config.toml
model = "multi-label image tagger"
dataset = "Sentinel-2 satellite tiles (TerraMesh)"
train_examples = 145000
image_size = 48
crop_scale_min = 0.7
horizontal_flip = true
translate = 0.12
rotation_deg = 5
color_jitter = 0.2
arch = "swin"
norm = "layernorm"
norm_position = "res_post"
activation = "silu"
mlp_ratio = 3
head_dim = 32
fused_qkv = true
bias = "none"
qk_norm = false
parallel_block = false
dropout = 0.05
inner_norm = false
moe = "expert_choice"
num_experts = 8
moe_every = 2
expert_mlp_ratio = 1
experts_per_token = 1
shared_expert = false
patch_size = [2, 2]
depths = [2, 2, 4, 2]
widths = [64, 128, 256, 512]
num_labels = 9
optimizer = "muon"
muon_scale = "match_rms_adamw"
lr = 0.0025
momentum = 0.85
nesterov = true
orthogonalizer = "newton_schulz_5"
adamw_lr_other_params = 0.0017
grad_clip = 3.0
ema_decay = 0.995
steps = 34500
batch_size = 128
epochs = 30.5
lr_schedule = "constant"
warmup_steps = 1720
weight_decay = 0.04
adamw_weight_decay_other_params = 0
Rows from block 3 of a small multi-label image tagger, named by matrix and row number. Rows with one number within an expert belong to one neuron, the router's apart. Each number is 200 + 30 x the weight over its row's rms, rounded and kept within 0 to 999. All counts start at 0.
Before each expert's rows are labels from the 100 images, of 14976, where the router gives the expert most weight on average: "strongest on" is what is common among them. Only what is clearly more common there than usual is listed. The data: Sentinel-2 satellite tiles (TerraMesh). In brackets: how many of the 100, against the usual share in percent.
# router: router (model.blocks.3.mlp.router.weight, 8x128, trained with AdamW), inputs 0-127
# up: expert up (model.blocks.3.mlp.up, 8x128x128), inputs 0-127
# down: expert down (model.blocks.3.mlp.down, 8x128x128, transposed), outputs 0-127

# expert 7
strongest on: bare ground (59 vs 24.3); main land cover: bare ground (25 vs 5.1)
router.7,221,200,230,209,154,192,233,154,236,235,202,199,178,185,217,191,146,199,250,188,168,189,239,186,180,172,172,190,182,227,188,180,205,196,168,184,207,211,236,176,198,189,254,223,132,207,122,254,169,190,181,257,203,215,198,233,222,209,213,207,192,197,149,196,196,168,286,247,201,146,203,157,199,186,184,162,208,157,260,165,215,223,184,167,171,224,206,191,196,211,169,226,178,237,181,222,203,147,246,172,193,220,192,184,223,181,188,237,167,203,198,186,233,229,242,226,196,201,176,115,187,198,202,192,202,272,238,235
up.7,179,238,207,219,193,239,125,252,207,208,193,226,203,256,201,229,210,182,235,238,217,211,183,233,250,215,178,200,221,209,225,155,215,200,200,171,191,269,199,221,218,196,152,207,237,185,162,247,159,186,196,234,193,232,204,166,203,166,174,180,159,216,205,186,197,86,183,231,190,161,192,171,226,236,159,179,231,186,227,193,197,247,202,254,223,210,195,205,186,210,206,173,187,199,120,177,216,204,173,176,199,190,186,276,170,244,239,196,191,216,244,148,250,214,203,248,192,180,215,200,173,193,200,212,228,206,161,188
down.7,245,194,221,206,224,128,215,256,168,196,245,187,191,216,191,187,231,222,273,224,189,185,189,198,227,190,205,203,179,194,179,200,223,232,222,264,234,213,191,225,196,197,298,170,171,189,220,194,167,170,174,214,165,162,180,190,216,222,182,176,180,194,184,237,203,192,214,234,178,197,220,220,196,213,184,131,154,149,273,170,148,195,206,200,217,196,213,141,193,254,195,186,221,184,200,144,181,172,155,185,164,249,194,192,161,193,193,229,160,248,208,215,197,222,156,181,228,211,151,214,184,215,232,242,201,187,266,193
up.8,180,193,238,189,220,174,218,203,217,172,188,246,218,225,199,236,187,186,130,195,223,152,203,229,201,266,177,195,196,181,200,225,200,147,187,196,210,226,211,177,168,173,257,217,126,218,204,167,191,225,248,205,197,159,203,211,190,168,178,245,181,249,207,183,227,173,199,181,133,209,226,227,140,170,220,172,168,197,232,206,200,172,192,203,226,180,184,242,217,175,227,166,254,238,128,218,203,160,178,236,190,215,207,202,200,178,221,254,220,182,253,232,201,180,179,186,207,222,222,235,224,243,150,219,209,277,231,143
down.8,190,185,156,214,212,212,144,240,228,170,121,223,169,168,179,191,222,213,153,222,240,232,251,259,189,144,144,200,178,185,188,214,191,211,197,188,185,219,220,211,191,185,169,260,202,211,224,226,219,185,233,174,241,130,216,189,171,195,196,175,146,208,226,232,178,220,175,233,223,204,204,222,253,248,206,170,263,167,220,189,201,191,155,247,196,196,196,217,196,238,190,160,176,183,215,163,179,188,238,200,243,231,183,226,227,172,255,175,171,202,149,257,182,212,189,179,190,194,184,223,255,203,232,161,166,160,216,203

# expert 2
strongest on: main land cover: rangeland (62 vs 20.4); main land cover: bare ground (26 vs 5.1)
router.2,131,227,168,204,208,211,222,193,216,172,183,225,220,260,228,203,159,240,192,189,219,257,196,150,189,218,201,192,115,178,178,171,265,144,237,179,137,217,153,150,218,213,238,202,181,173,211,210,209,204,173,204,190,203,220,200,210,223,221,228,177,158,185,168,285,166,212,197,195,236,216,210,219,160,171,175,184,168,164,243,186,199,190,221,210,201,122,214,252,183,208,205,214,224,217,191,165,167,177,199,190,219,228,209,212,256,147,167,180,210,233,142,220,179,181,175,210,179,201,268,225,196,190,190,214,184,209,203
up.7,176,242,256,195,191,241,206,194,218,229,233,174,173,186,218,189,131,260,198,201,135,137,178,195,208,246,157,149,204,117,186,206,209,211,181,151,203,205,233,171,187,200,233,155,208,254,201,182,186,184,222,243,180,169,233,199,210,225,202,209,194,223,196,166,200,178,162,248,212,203,125,181,207,182,180,151,181,166,197,197,221,224,227,123,226,210,184,198,191,217,173,162,194,184,210,215,160,190,236,201,197,180,154,177,210,187,180,230,213,144,186,232,193,221,227,214,212,255,265,204,188,235,230,191,239,184,164,189
down.7,212,186,209,229,221,174,177,126,239,201,168,189,171,195,168,203,234,254,126,182,203,214,176,167,217,197,202,239,159,183,191,178,247,201,235,176,188,193,238,226,207,194,170,175,206,208,183,213,186,245,148,122,188,231,230,224,168,202,174,174,199,221,212,280,161,246,177,235,225,250,184,212,197,229,246,204,103,255,179,163,168,193,220,160,187,201,190,230,219,223,178,214,158,187,192,222,186,236,162,208,206,237,221,181,227,182,253,234,179,212,185,221,194,192,252,219,209,158,205,207,181,192,231,192,198,157,224,201
up.8,224,195,155,201,156,229,278,237,182,177,186,183,196,158,185,166,217,161,139,176,184,213,205,247,222,255,252,187,190,196,187,219,209,212,170,195,196,191,249,233,194,199,203,203,210,235,226,179,196,216,220,218,201,224,208,206,157,169,178,171,239,240,205,212,210,199,169,249,181,221,228,211,251,186,235,267,235,200,194,160,240,213,214,174,210,220,276,204,204,156,213,237,244,261,195,237,217,179,218,237,227,173,128,218,211,196,225,224,192,148,143,242,236,197,211,176,198,211,193,172,213,175,175,210,236,189,272,192
down.8,186,125,203,199,151,215,184,213,184,178,212,166,225,218,193,166,161,246,258,165,204,214,249,235,190,195,216,218,158,188,178,200,222,222,145,196,211,202,204,230,241,268,259,204,207,164,174,186,234,196,209,203,144,209,215,201,223,180,277,186,250,209,153,201,226,173,177,245,205,175,269,203,213,170,207,185,137,151,257,180,202,195,201,225,203,229,194,184,186,215,188,207,229,178,198,189,204,218,199,155,177,202,196,201,217,141,158,194,139,223,220,230,197,134,238,219,171,201,198,186,236,198,252,177,243,172,199,221

# expert 1
strongest on: snow or ice (97 vs 20.6); main land cover: snow or ice (96 vs 14.6)
router.1,193,159,240,193,182,162,203,214,206,267,200,205,185,201,196,230,243,185,190,231,220,194,195,227,241,208,218,221,188,162,143,239,257,181,217,149,216,225,197,194,169,142,220,147,193,176,215,221,161,206,262,182,208,208,251,189,171,158,239,248,232,211,227,173,193,185,244,196,184,203,247,167,185,200,160,169,189,258,177,167,170,193,240,238,182,177,216,146,206,224,171,214,200,207,220,208,198,221,174,209,150,158,227,171,174,162,209,213,167,191,169,195,200,222,243,187,209,233,160,131,249,214,163,237,243,233,203,142
up.7,183,185,178,222,219,201,182,197,179,217,190,217,198,275,207,235,213,175,146,209,250,180,162,258,202,210,181,221,205,156,175,221,225,190,190,195,231,216,203,154,194,238,196,196,209,237,210,227,225,207,222,183,168,252,236,222,161,139,185,190,217,183,166,221,213,228,235,147,187,201,290,238,156,231,189,262,177,211,140,211,142,246,210,217,208,169,190,173,161,227,200,204,185,198,227,226,239,225,196,194,187,225,198,159,258,227,189,200,163,188,154,150,233,216,167,183,193,171,224,264,216,233,160,220,154,183,182,187
down.7,236,188,209,221,153,262,211,248,187,187,232,196,241,186,182,227,209,189,161,180,194,218,157,194,173,202,146,300,135,219,220,219,111,186,176,233,207,242,219,190,225,207,182,202,258,219,204,173,223,223,146,235,234,206,177,171,216,147,279,195,203,184,213,223,176,161,220,121,195,195,192,171,179,186,174,216,200,198,258,235,218,173,192,213,162,228,176,167,232,183,212,198,232,230,198,199,201,203,167,229,219,178,217,185,222,214,216,171,188,183,210,210,193,155,202,169,182,232,173,225,234,220,150,190,197,227,175,180
up.8,175,176,211,236,176,207,194,211,172,142,167,252,243,206,198,246,233,219,189,205,162,184,175,232,233,228,187,223,137,247,239,157,195,233,204,187,207,162,153,172,202,204,201,152,222,137,200,177,202,219,214,164,201,234,196,205,229,218,163,212,157,180,126,237,195,214,178,218,237,203,184,252,214,195,213,178,241,152,156,173,169,213,228,182,197,134,215,145,197,173,207,214,273,216,230,217,199,181,171,207,233,231,161,237,248,198,215,154,184,181,194,260,227,198,212,191,238,219,244,174,190,205,179,173,205,208,233,164
down.8,245,170,206,203,198,191,182,200,198,218,227,172,163,191,182,250,200,167,196,214,226,210,182,144,150,246,202,205,241,192,200,251,177,223,207,152,214,224,215,203,222,223,135,247,192,203,186,214,219,183,176,220,220,216,205,177,202,210,208,167,222,175,150,162,183,217,205,238,213,198,202,130,227,242,179,231,184,213,190,211,172,186,154,222,286,205,218,176,208,171,226,181,211,210,161,210,196,217,267,198,144,244,179,151,133,168,205,177,221,135,225,167,193,195,224,172,231,200,221,227,153,157,249,205,211,195,281,224

# expert 3
strongest on: bare ground (80 vs 24.3); main land cover: bare ground (62 vs 5.1)
router.3,229,273,190,248,166,190,172,140,249,175,165,196,252,239,176,205,205,206,174,177,167,204,197,160,196,190,210,200,189,177,247,163,160,203,201,143,192,233,191,157,241,250,238,194,215,212,160,210,173,203,215,209,207,160,155,236,238,167,209,243,183,264,203,229,192,205,203,175,199,195,184,207,212,187,202,208,158,190,162,235,212,205,209,139,216,185,132,189,193,197,205,165,177,232,117,118,262,182,195,205,221,228,208,173,211,209,202,239,232,211,179,190,200,208,225,171,182,159,182,183,237,223,215,174,232,217,219,243
up.19,214,243,218,206,183,182,212,233,172,154,205,210,176,218,240,195,163,177,190,153,195,210,176,168,242,236,184,214,247,190,227,265,182,178,218,160,189,205,217,226,186,194,148,204,169,200,200,111,244,212,192,113,241,183,217,191,168,236,183,206,204,231,196,151,180,204,182,176,189,204,181,203,201,230,202,162,198,202,229,183,254,174,190,197,171,169,175,234,142,183,160,174,164,243,219,188,204,232,233,219,223,205,168,163,231,211,219,212,187,254,248,268,225,212,212,254,180,227,157,210,169,177,161,216,139,191,220,231
down.19,181,202,113,186,196,157,201,165,224,189,188,175,197,204,197,177,159,210,175,181,176,263,159,192,185,178,198,221,185,157,216,229,219,210,221,265,279,160,209,202,192,181,223,193,173,200,185,222,213,180,207,188,217,184,186,191,228,160,183,184,230,240,292,218,251,268,187,172,189,229,186,209,193,222,220,216,153,191,214,192,174,227,185,184,184,177,164,154,161,150,201,153,182,210,207,160,216,194,194,200,231,213,208,209,224,201,208,224,223,202,172,263,210,190,169,177,197,175,223,282,223,262,264,220,231,188,160,213
up.20,215,171,231,200,229,202,225,150,224,185,195,174,206,191,167,198,199,199,223,219,186,242,124,166,124,252,213,217,164,217,150,216,214,261,159,237,204,131,180,180,147,168,171,203,212,162,162,176,185,200,185,233,211,147,204,193,224,224,213,179,174,206,213,166,224,154,195,232,215,199,159,208,182,200,238,182,178,149,246,198,175,194,210,180,195,189,189,190,187,237,208,222,134,243,221,201,182,205,155,172,210,178,235,301,201,185,201,203,208,253,155,213,174,223,224,169,184,205,176,222,211,239,262,226,188,200,190,213
down.20,241,212,205,151,231,261,158,183,176,176,261,239,207,207,239,205,158,203,233,216,200,192,220,187,176,192,166,214,174,222,185,243,229,183,206,195,149,174,165,172,270,173,224,134,199,209,221,155,208,219,164,179,221,174,173,243,218,207,259,239,177,154,234,244,211,250,160,195,223,211,217,205,234,243,184,196,179,179,193,205,179,179,182,236,158,175,204,201,207,180,206,236,211,184,178,219,217,175,193,200,225,163,196,112,198,167,194,199,158,187,235,189,217,260,202,135,197,212,167,273,208,233,172,207,227,198,215,174