config.yaml
model: "multi-label image tagger"
dataset: "Sentinel-2 satellite tiles (TerraMesh)"
train_examples: 145000
image_size: 48
crop_scale_min: 0.7
horizontal_flip: true
translate: 0.12
rotation_deg: 5
color_jitter: 0.2
arch: "swin"
norm: "layernorm"
norm_position: "res_post"
activation: "silu"
mlp_ratio: 3
head_dim: 32
fused_qkv: true
bias: "none"
qk_norm: false
parallel_block: false
dropout: 0.05
inner_norm: false
moe: "expert_choice"
num_experts: 8
moe_every: 2
expert_mlp_ratio: 1
experts_per_token: 1
shared_expert: false
patch_size: [2, 2]
depths: [2, 2, 4, 2]
widths: [64, 128, 256, 512]
num_labels: 9
optimizer: "muon"
muon_scale: "match_rms_adamw"
lr: 0.0025
momentum: 0.85
nesterov: true
orthogonalizer: "newton_schulz_5"
adamw_lr_other_params: 0.0017
grad_clip: 3.0
ema_decay: 0.995
steps: 34500
batch_size: 128
epochs: 30.5
lr_schedule: "constant"
warmup_steps: 1720
weight_decay: 0.04
adamw_weight_decay_other_params: 0
Rows from block 2 of a small multi-label image tagger, named by matrix and row number. Rows with one number belong to one neuron. Each number is 500 + 40 x the weight over its row's rms, rounded and kept within 0 to 999. All counts start at 0. Numbers have three digits each.
After each neuron's rows are labels from the 100 images, of 14976, where the neuron reaches its highest value: "lies over" is the class under the peak. Only what is clearly more common there than usual is listed. The data: Sentinel-2 satellite tiles (TerraMesh).
# fc1: MLP up (model.blocks.2.mlp.fc1.weight, 384x128), inputs 64-127
# fc2: MLP down (model.blocks.2.mlp.fc2.weight, 128x384, transposed), outputs 64-127

fc1.74:443508469493588521560477549473437439552439494456476534493496524484474488542506463444511541516520531458534518475617449555436465461586516496522480531471558442555469465461488543462470531544502499
fc2.74:449494503498520531512506548483505512459446425427495520467490437438466500525495475589491506474508538488528470391432438538510505459437553518442561449529490476491466527534494559489467481515468433
lies over: snow or ice; crops

fc1.312:512507445496494526503477481469483500521493482444503472555477532538581523538434559517457531470661486490508567590501525441478576506520413548453546481543481594528545487507553533495518493481552487
fc2.312:494514500510433446502530452536569469486449519528580513540521488542407437522509495538464451443494500492551474496493572513468454481536542494577527454526503513553472516456485481507404537450528474
lies over: built area

fc1.137:481538534454497517548533463435572483473537505497569521526501530511508490528586506492502409566477539520543491475566498436570503507532481574436549478604546430506461549484513510481552445512544535
fc2.137:468523509584515483480554511571489535511516509555521391468446516489498549479505461498556490490518527429489515481513539553519533543505478462517399457573515512484537416479618466529459485470517468
lies over: built area

fc1.381:534544496520541508493525530479496533525514522558505497576492510427560576458501504524455580528474508497465503441482585520472572446507492531448486509544493493481517454514498487389497495534492417
fc2.381:504486494525500561495456474546494554541573478459466445524508500448516510502448590470512510556552467532581463509551476492437601522475481516561478440464456477493519571467453464509476490501464536
lies over: trees

fc1.203:524507514542450511495551546514451462564523496499490477509550493508517486471519515542485415470491496586500524534510454550559443499480602510503512587482514481430517453498625470550450440505497491
fc2.203:502514531457525509469496519452436449516579495440533526489515491487449491560531535462441504558482492564535504488449611474455448468517482454545519497472452554548551539567536524522524553533491486
lies over: clouds

fc1.37:491452548477522459501486521511478497496519509547456521506532531489454477455513529484508505476442493429442455413509499516498560419526429491483545528502456454483543588454502522458509543492516476
fc2.37:458440514420518439482516534510464525536576525494487463477562499520520430524571536435513539544464470472499455487530447510506424465475483532536510464525554546542421534521531501540499508534509469
lies over: snow or ice

fc1.91:469543542477407429558520488500452496474549465550574503477513512458530501500470483486440460487483511502558514526542584518591482462494506476403513493577514503452529458456504561457515459443548487
fc2.91:457507415541553552434465469505503493442537538496494424473447519516499534456484494443500447550527469534480468469526491517496521504536488476523422579505500478489549550573510492593443519517518472
lies over: crops

fc1.376:551568434506489516613524515477431485525514484515456475466523506451483512441515521492474508427510474511456451498524534494518516547527486584436505511571517568460484457469561447513530508457464528
fc2.376:474525468524543463515493502487450474464501487572470534613553437540511554517485476504566446482453502519524544523461461579499512391477516572477517556590522493482556451551458475537510426504545480
lies over: clouds

fc1.207:542566565539529542504512552487480453437479499519550510418538477528559469454497507534521486453452482516456545526551565537510514567478532501476441466475547498527510441496546428615552546525578537
fc2.207:502474488545455534435491470449461514580516511474509523474526441481512440563483513500501568554479502574497558547496469479481474445547471462479556481504500541476532516458515510510459498424566451
lies over: crops

fc1.224:524482520498510478501511541508500442481433508448493513502528534477502473562503549505449479619548500456534451562432457511507471490563491498428530509487477562517573441543520430496543500589535517
fc2.224:476561463529514465485429539431487467522499498432493541507489628540497520509525511441518510517466538469554531472504478487475415500503506445489470574473516460583477554479521464527462539504479537
lies over: clouds

fc1.233:530509562515464504586531525472553521531433436443476484494588472474467473420550519476518532536450458530534503474526524431519511492528470471527539568510556511419480480565499491479553478503600474
fc2.233:563471566494574479504498445481534518514522527561468435519505518476507428534505505483487497536519529507440495554495525472517547474456525513504483456490490487505438509506607481471535508548445578
lies over: water

fc1.206:549495468484440549556491480490474459538575423451506542450457483493504537417455521549469463610604497536529541511489541532483480504526518537487541556464584533521519496484460558533495409533517456
fc2.206:530507512519478531509511559490480554489521532484486524478466572442467506521485486414395440493483575499402528507529521516484576542511453445524463508440495430501537437540547460421538514542461466
lies over: snow or ice

fc1.301:544498483452424438532499495499565479537429457428539497502528477461506524506484441526453451449527549520494522503503503581538415532537486515509516527492494502442492472493527490467532510464528384
fc2.301:457480574508476485435469514458502458572469518499364481467448460507597499525502516481507554519563504478504481539483461508531531473563554481446538544537494611520469597489441491547487393440523512
lies over: crops

fc1.302:505506484412479524467564531439520491484506531508517517472483493519423528455517515436504442445527479554379552468468527497565537440444479476464456476530502495507427530466557446458517542518486510
fc2.302:528502482500469482527497530564520506526473462480496497551497478492431491469508515423513495510511533514584551487513564576473580460462419510526580491522536512552456507483504440491527526432536523
lies over: clouds

fc1.307:532510474497449542595493452509536523480465453491483539497545520454507514478548489459548454541456459500534631489490407491506530453525521486426491545559506532521521492535538505545528550520491496
fc2.307:419493469521532508439491520532519474522504457505534587454546544489543501520479572484543455503541487462605499566471546532451534389457523506453486475493457524478487457491491481497432496503499480
lies over: water

fc1.296:430463479479505465480516463419546513451469442505541496509417485485521600461485492525515531490476544464510429513472494556494571504462574501514505515481516462467547576529520464547600546494474486
fc2.296:495547554437489477428482524519422510479462510482516492483555579491478456548582548552591480530479485518483510556465516525457433477522472521582465517475476450495534486517472433494476434412598471
lies over: trees

fc1.352:438487477416500462526486539416501479464455539429567541506528470494464504583500517530524525529440504452467550491493450509462444475532514403455496481478535463522457510497549448527509537570515455
fc2.352:470432560486503532471489568570494471440528490467464453537476500501527448501523511497485483505463473522474503604480455475427492490503511492426551444474444470504517460420494495469435585501560523
lies over: snow or ice

fc1.19:521464517390464516572490520484436510428538561483534570485454486454520426478531550473538461517592503428521551446434460447502444459583528460511529441534628533483504515515517499517508536520442498
fc2.19:521503542478452526436469522618422453478534397448486491511527508494489464577582486525522470550541459481508483536530454464505473478527546473535462506513557528548527511562464519524456538487474532
lies over: snow or ice

fc1.199:473523565481482562488526510523502569492545516558486510568462490489504564504544487545464600534536512489491463523472525508467430523520479503504528490461474468521602484438558610482418414516547495
fc2.199:636477466499509497526498512473407533535504502533484473550501479525470471474454528510525451456469574498480520498512478540505539571547501554520466541528563523538470488477497464468546522479411502
lies over: water

fc1.347:547448505512535496479489508465455513579568523506575509471485587528456477477520504541411488452446432416544519579547504433505556540517448416451440438465552556489500448501499528520551399459482476
fc2.347:451587518491512477555468547452502494490455559468526469549464389490510557429501536440543450526486492539476500501502503501518497436489602549523506560436410484488476542520490469468531523431498543
lies over: built area

fc1.100:532480552554503505491483538582513548463469508517498526429484483471487518525477492396425497592490542496544471499553512518498440489594536431513592511459463543462498544551507520478571503485507441
fc2.100:468515528528492481538485454460522527570549548501462543583505527543527478535497526500532501475459468525436464528476467485513506462498391511472525476475545470555485473479536433567492471469601492
lies over: water

fc1.282:479578498483472507512555542419488512540485412499524480480469533497440473542397563527547518537490519533475439459531524473508552468464527440535503564494496499559437472517543451463501505519546422
fc2.282:548470532484429502486489426484508511508475494524477463387488474478513522526584480516533477559500456480456539545491535436431510486534561463545514544422501483554451495536580550376485557497456580
lies over: water

fc1.139:519589583533461463460502476494527485457514499497530402431492434439527500480494544533461500460499532467526554451516535469488543522520477421497474502566463469487530541465483527545523499560428496
fc2.139:478545449502507481497479481577491423459525527536514525511492546444478509478455488501516432501513494478502482519533500528489498512410524521477529463420381531471499435450516491456572472468532495
lies over: crops

fc1.194:498505448526359484481450576426480536561516474535485487524539495463510459483515515584506514497489447535489449518546527504530449576540525484412494536544524501460549454519531454485542471511467524
fc2.194:465517483503574468461515451540459514409541542534480533521516492520509564484510518463485481523484440495562489430519485529561490451513518475480466505558477536494549514565556471516445506421572448
lies over: clouds

fc1.210:531575514505464542459478511465517439437489489490525506523534550485469505495472479518490492531497528478455518544566425403464463446469497540418454399547446494432545437500543496475505532540488468
fc2.210:505520508446515463564432515551526435525423485509441458538514498494564459462524533452577536481548524585567402503473503485552561506546456459535459595500527399485506524539453472452544540510521511
lies over: water

fc1.266:519415473548586504474536529554475515446508511516506485548515464457496514516519501495470490530576533474539501557524538471513519490560523497564512527534495535533507521536441556523557508474404557
fc2.266:540524520535543432459532523449549548468485505474520539480481477540599508527473529516504476503517456511471447510472501525516484500517484491465540479534490501532466449453551460525488437578570457
lies over: crops

fc1.87:488524495504508461443467503441520504431477554536464519462508481433467503572447551480517441562545536487461446516511500407541475518555451548477438473511476438487565430487552568471468461536474506
fc2.87:522485550472507531421513492598448560477479441504589481450490493458473543414519450500546462511504477486549539517553504513504497567465440461497503523498432524502477553464479492548504481429554545
lies over: built area

fc1.83:485554528468474478509515487476520471527526515552475471493496481535517506459523521470421522421582518481464498476498499495449474490522435496481509471568447501593473511521489514485539534502398542
fc2.83:444476527518490475571569522457505456473548533514527529501511433528487432526556500534600419457534571558609484532499529542485554445444510494593543495510476491539459482467517483505508506474450457
lies over: built area

fc1.64:467515525446570510501437478438487510435489503498592539452432538468558554504490473513505550521485555494536484523584498526451493526576425522516396546526468494454487514504505466467532533445500451
fc2.64:527557499468448505451473474516481476555411547538488445523491577529514466492568529532569521539505427597474398485464519459536527516438519506469512529444509529543538511496512465445473425514484541
lies over: built area

fc1.232:534528521573496470519529485505462526499568450495547585489468531561445537520543473446534447467453502466474502567558544423483575495493521499518535528545465532510499417503491428422535500482540577
fc2.232:509534452493522404434494457525446482574463519586556518528470504483498436465464543523490522523506558510484501469471516523536473487463453546471456549522581514485499484503428526517508515443484459
lies over: crops

fc1.248:526533560464511510509506508459457531415556467572517417525471435423494499534505501469470552546492545487449500521515569541480450516457479485481413507485480504482519460481471463493520601471495464
fc2.248:486509476507479468545550478490442431558489554497515561519452510491478497487455433506550510528479495519551521544491460444431511497470514479503533417480494526536517489502502533536544445496494534
lies over: snow or ice

fc1.223:540521505510470441502546589482468479482452454497463558516553540527519574422448509498485578503466466460486434484530513437569476531487511522405496570544536534443474545518573471587520492505434551
fc2.223:479532444473533492518565538473403471518521386516456564539513523524539548472486491430554471461514513473464537516462481525480471488424464468479497565555461513474494478510513562512528559574494548
lies over: clouds

fc1.117:575505509486519426483505541584491455453508456463529528514419507521482480504579539474546533506503558497541486464486529474616477409501508449474526524495561483559527477525511561560541476538552509
fc2.117:486493439599486473497469494512443546463529443481535562429483492531521570495487536555457466536517456579497512537537448527495472483547521446561530573472494511517508501470524485452442518485529483
lies over: clouds

fc1.103:534438494529506440509534476490500499531495504491551512475569517450515502452498551519460457602460464466479522528526460441560505535498518500435428424493591559516592531514599523522565445505493440
fc2.103:474552530492454515415502512570523521450453490453465572497519517393537541476482527545456496465560431480509487530540510436522586470474529485494461476515461478445418487536485497543556481504594433
lies over: built area

fc1.127:493594486512446504516583519461532497473536509499524521442489546531468518512465488535549506577521532536506524484468542492473476465590528531461505581404515499434518453537517535524539564535459497
fc2.127:581545543459447509525479491487457524578481487492489467478465508433527468529512509505467498464559512469509480455484512549494500474463488481566510428436577517517523485499555441435495499542486476
lies over: snow or ice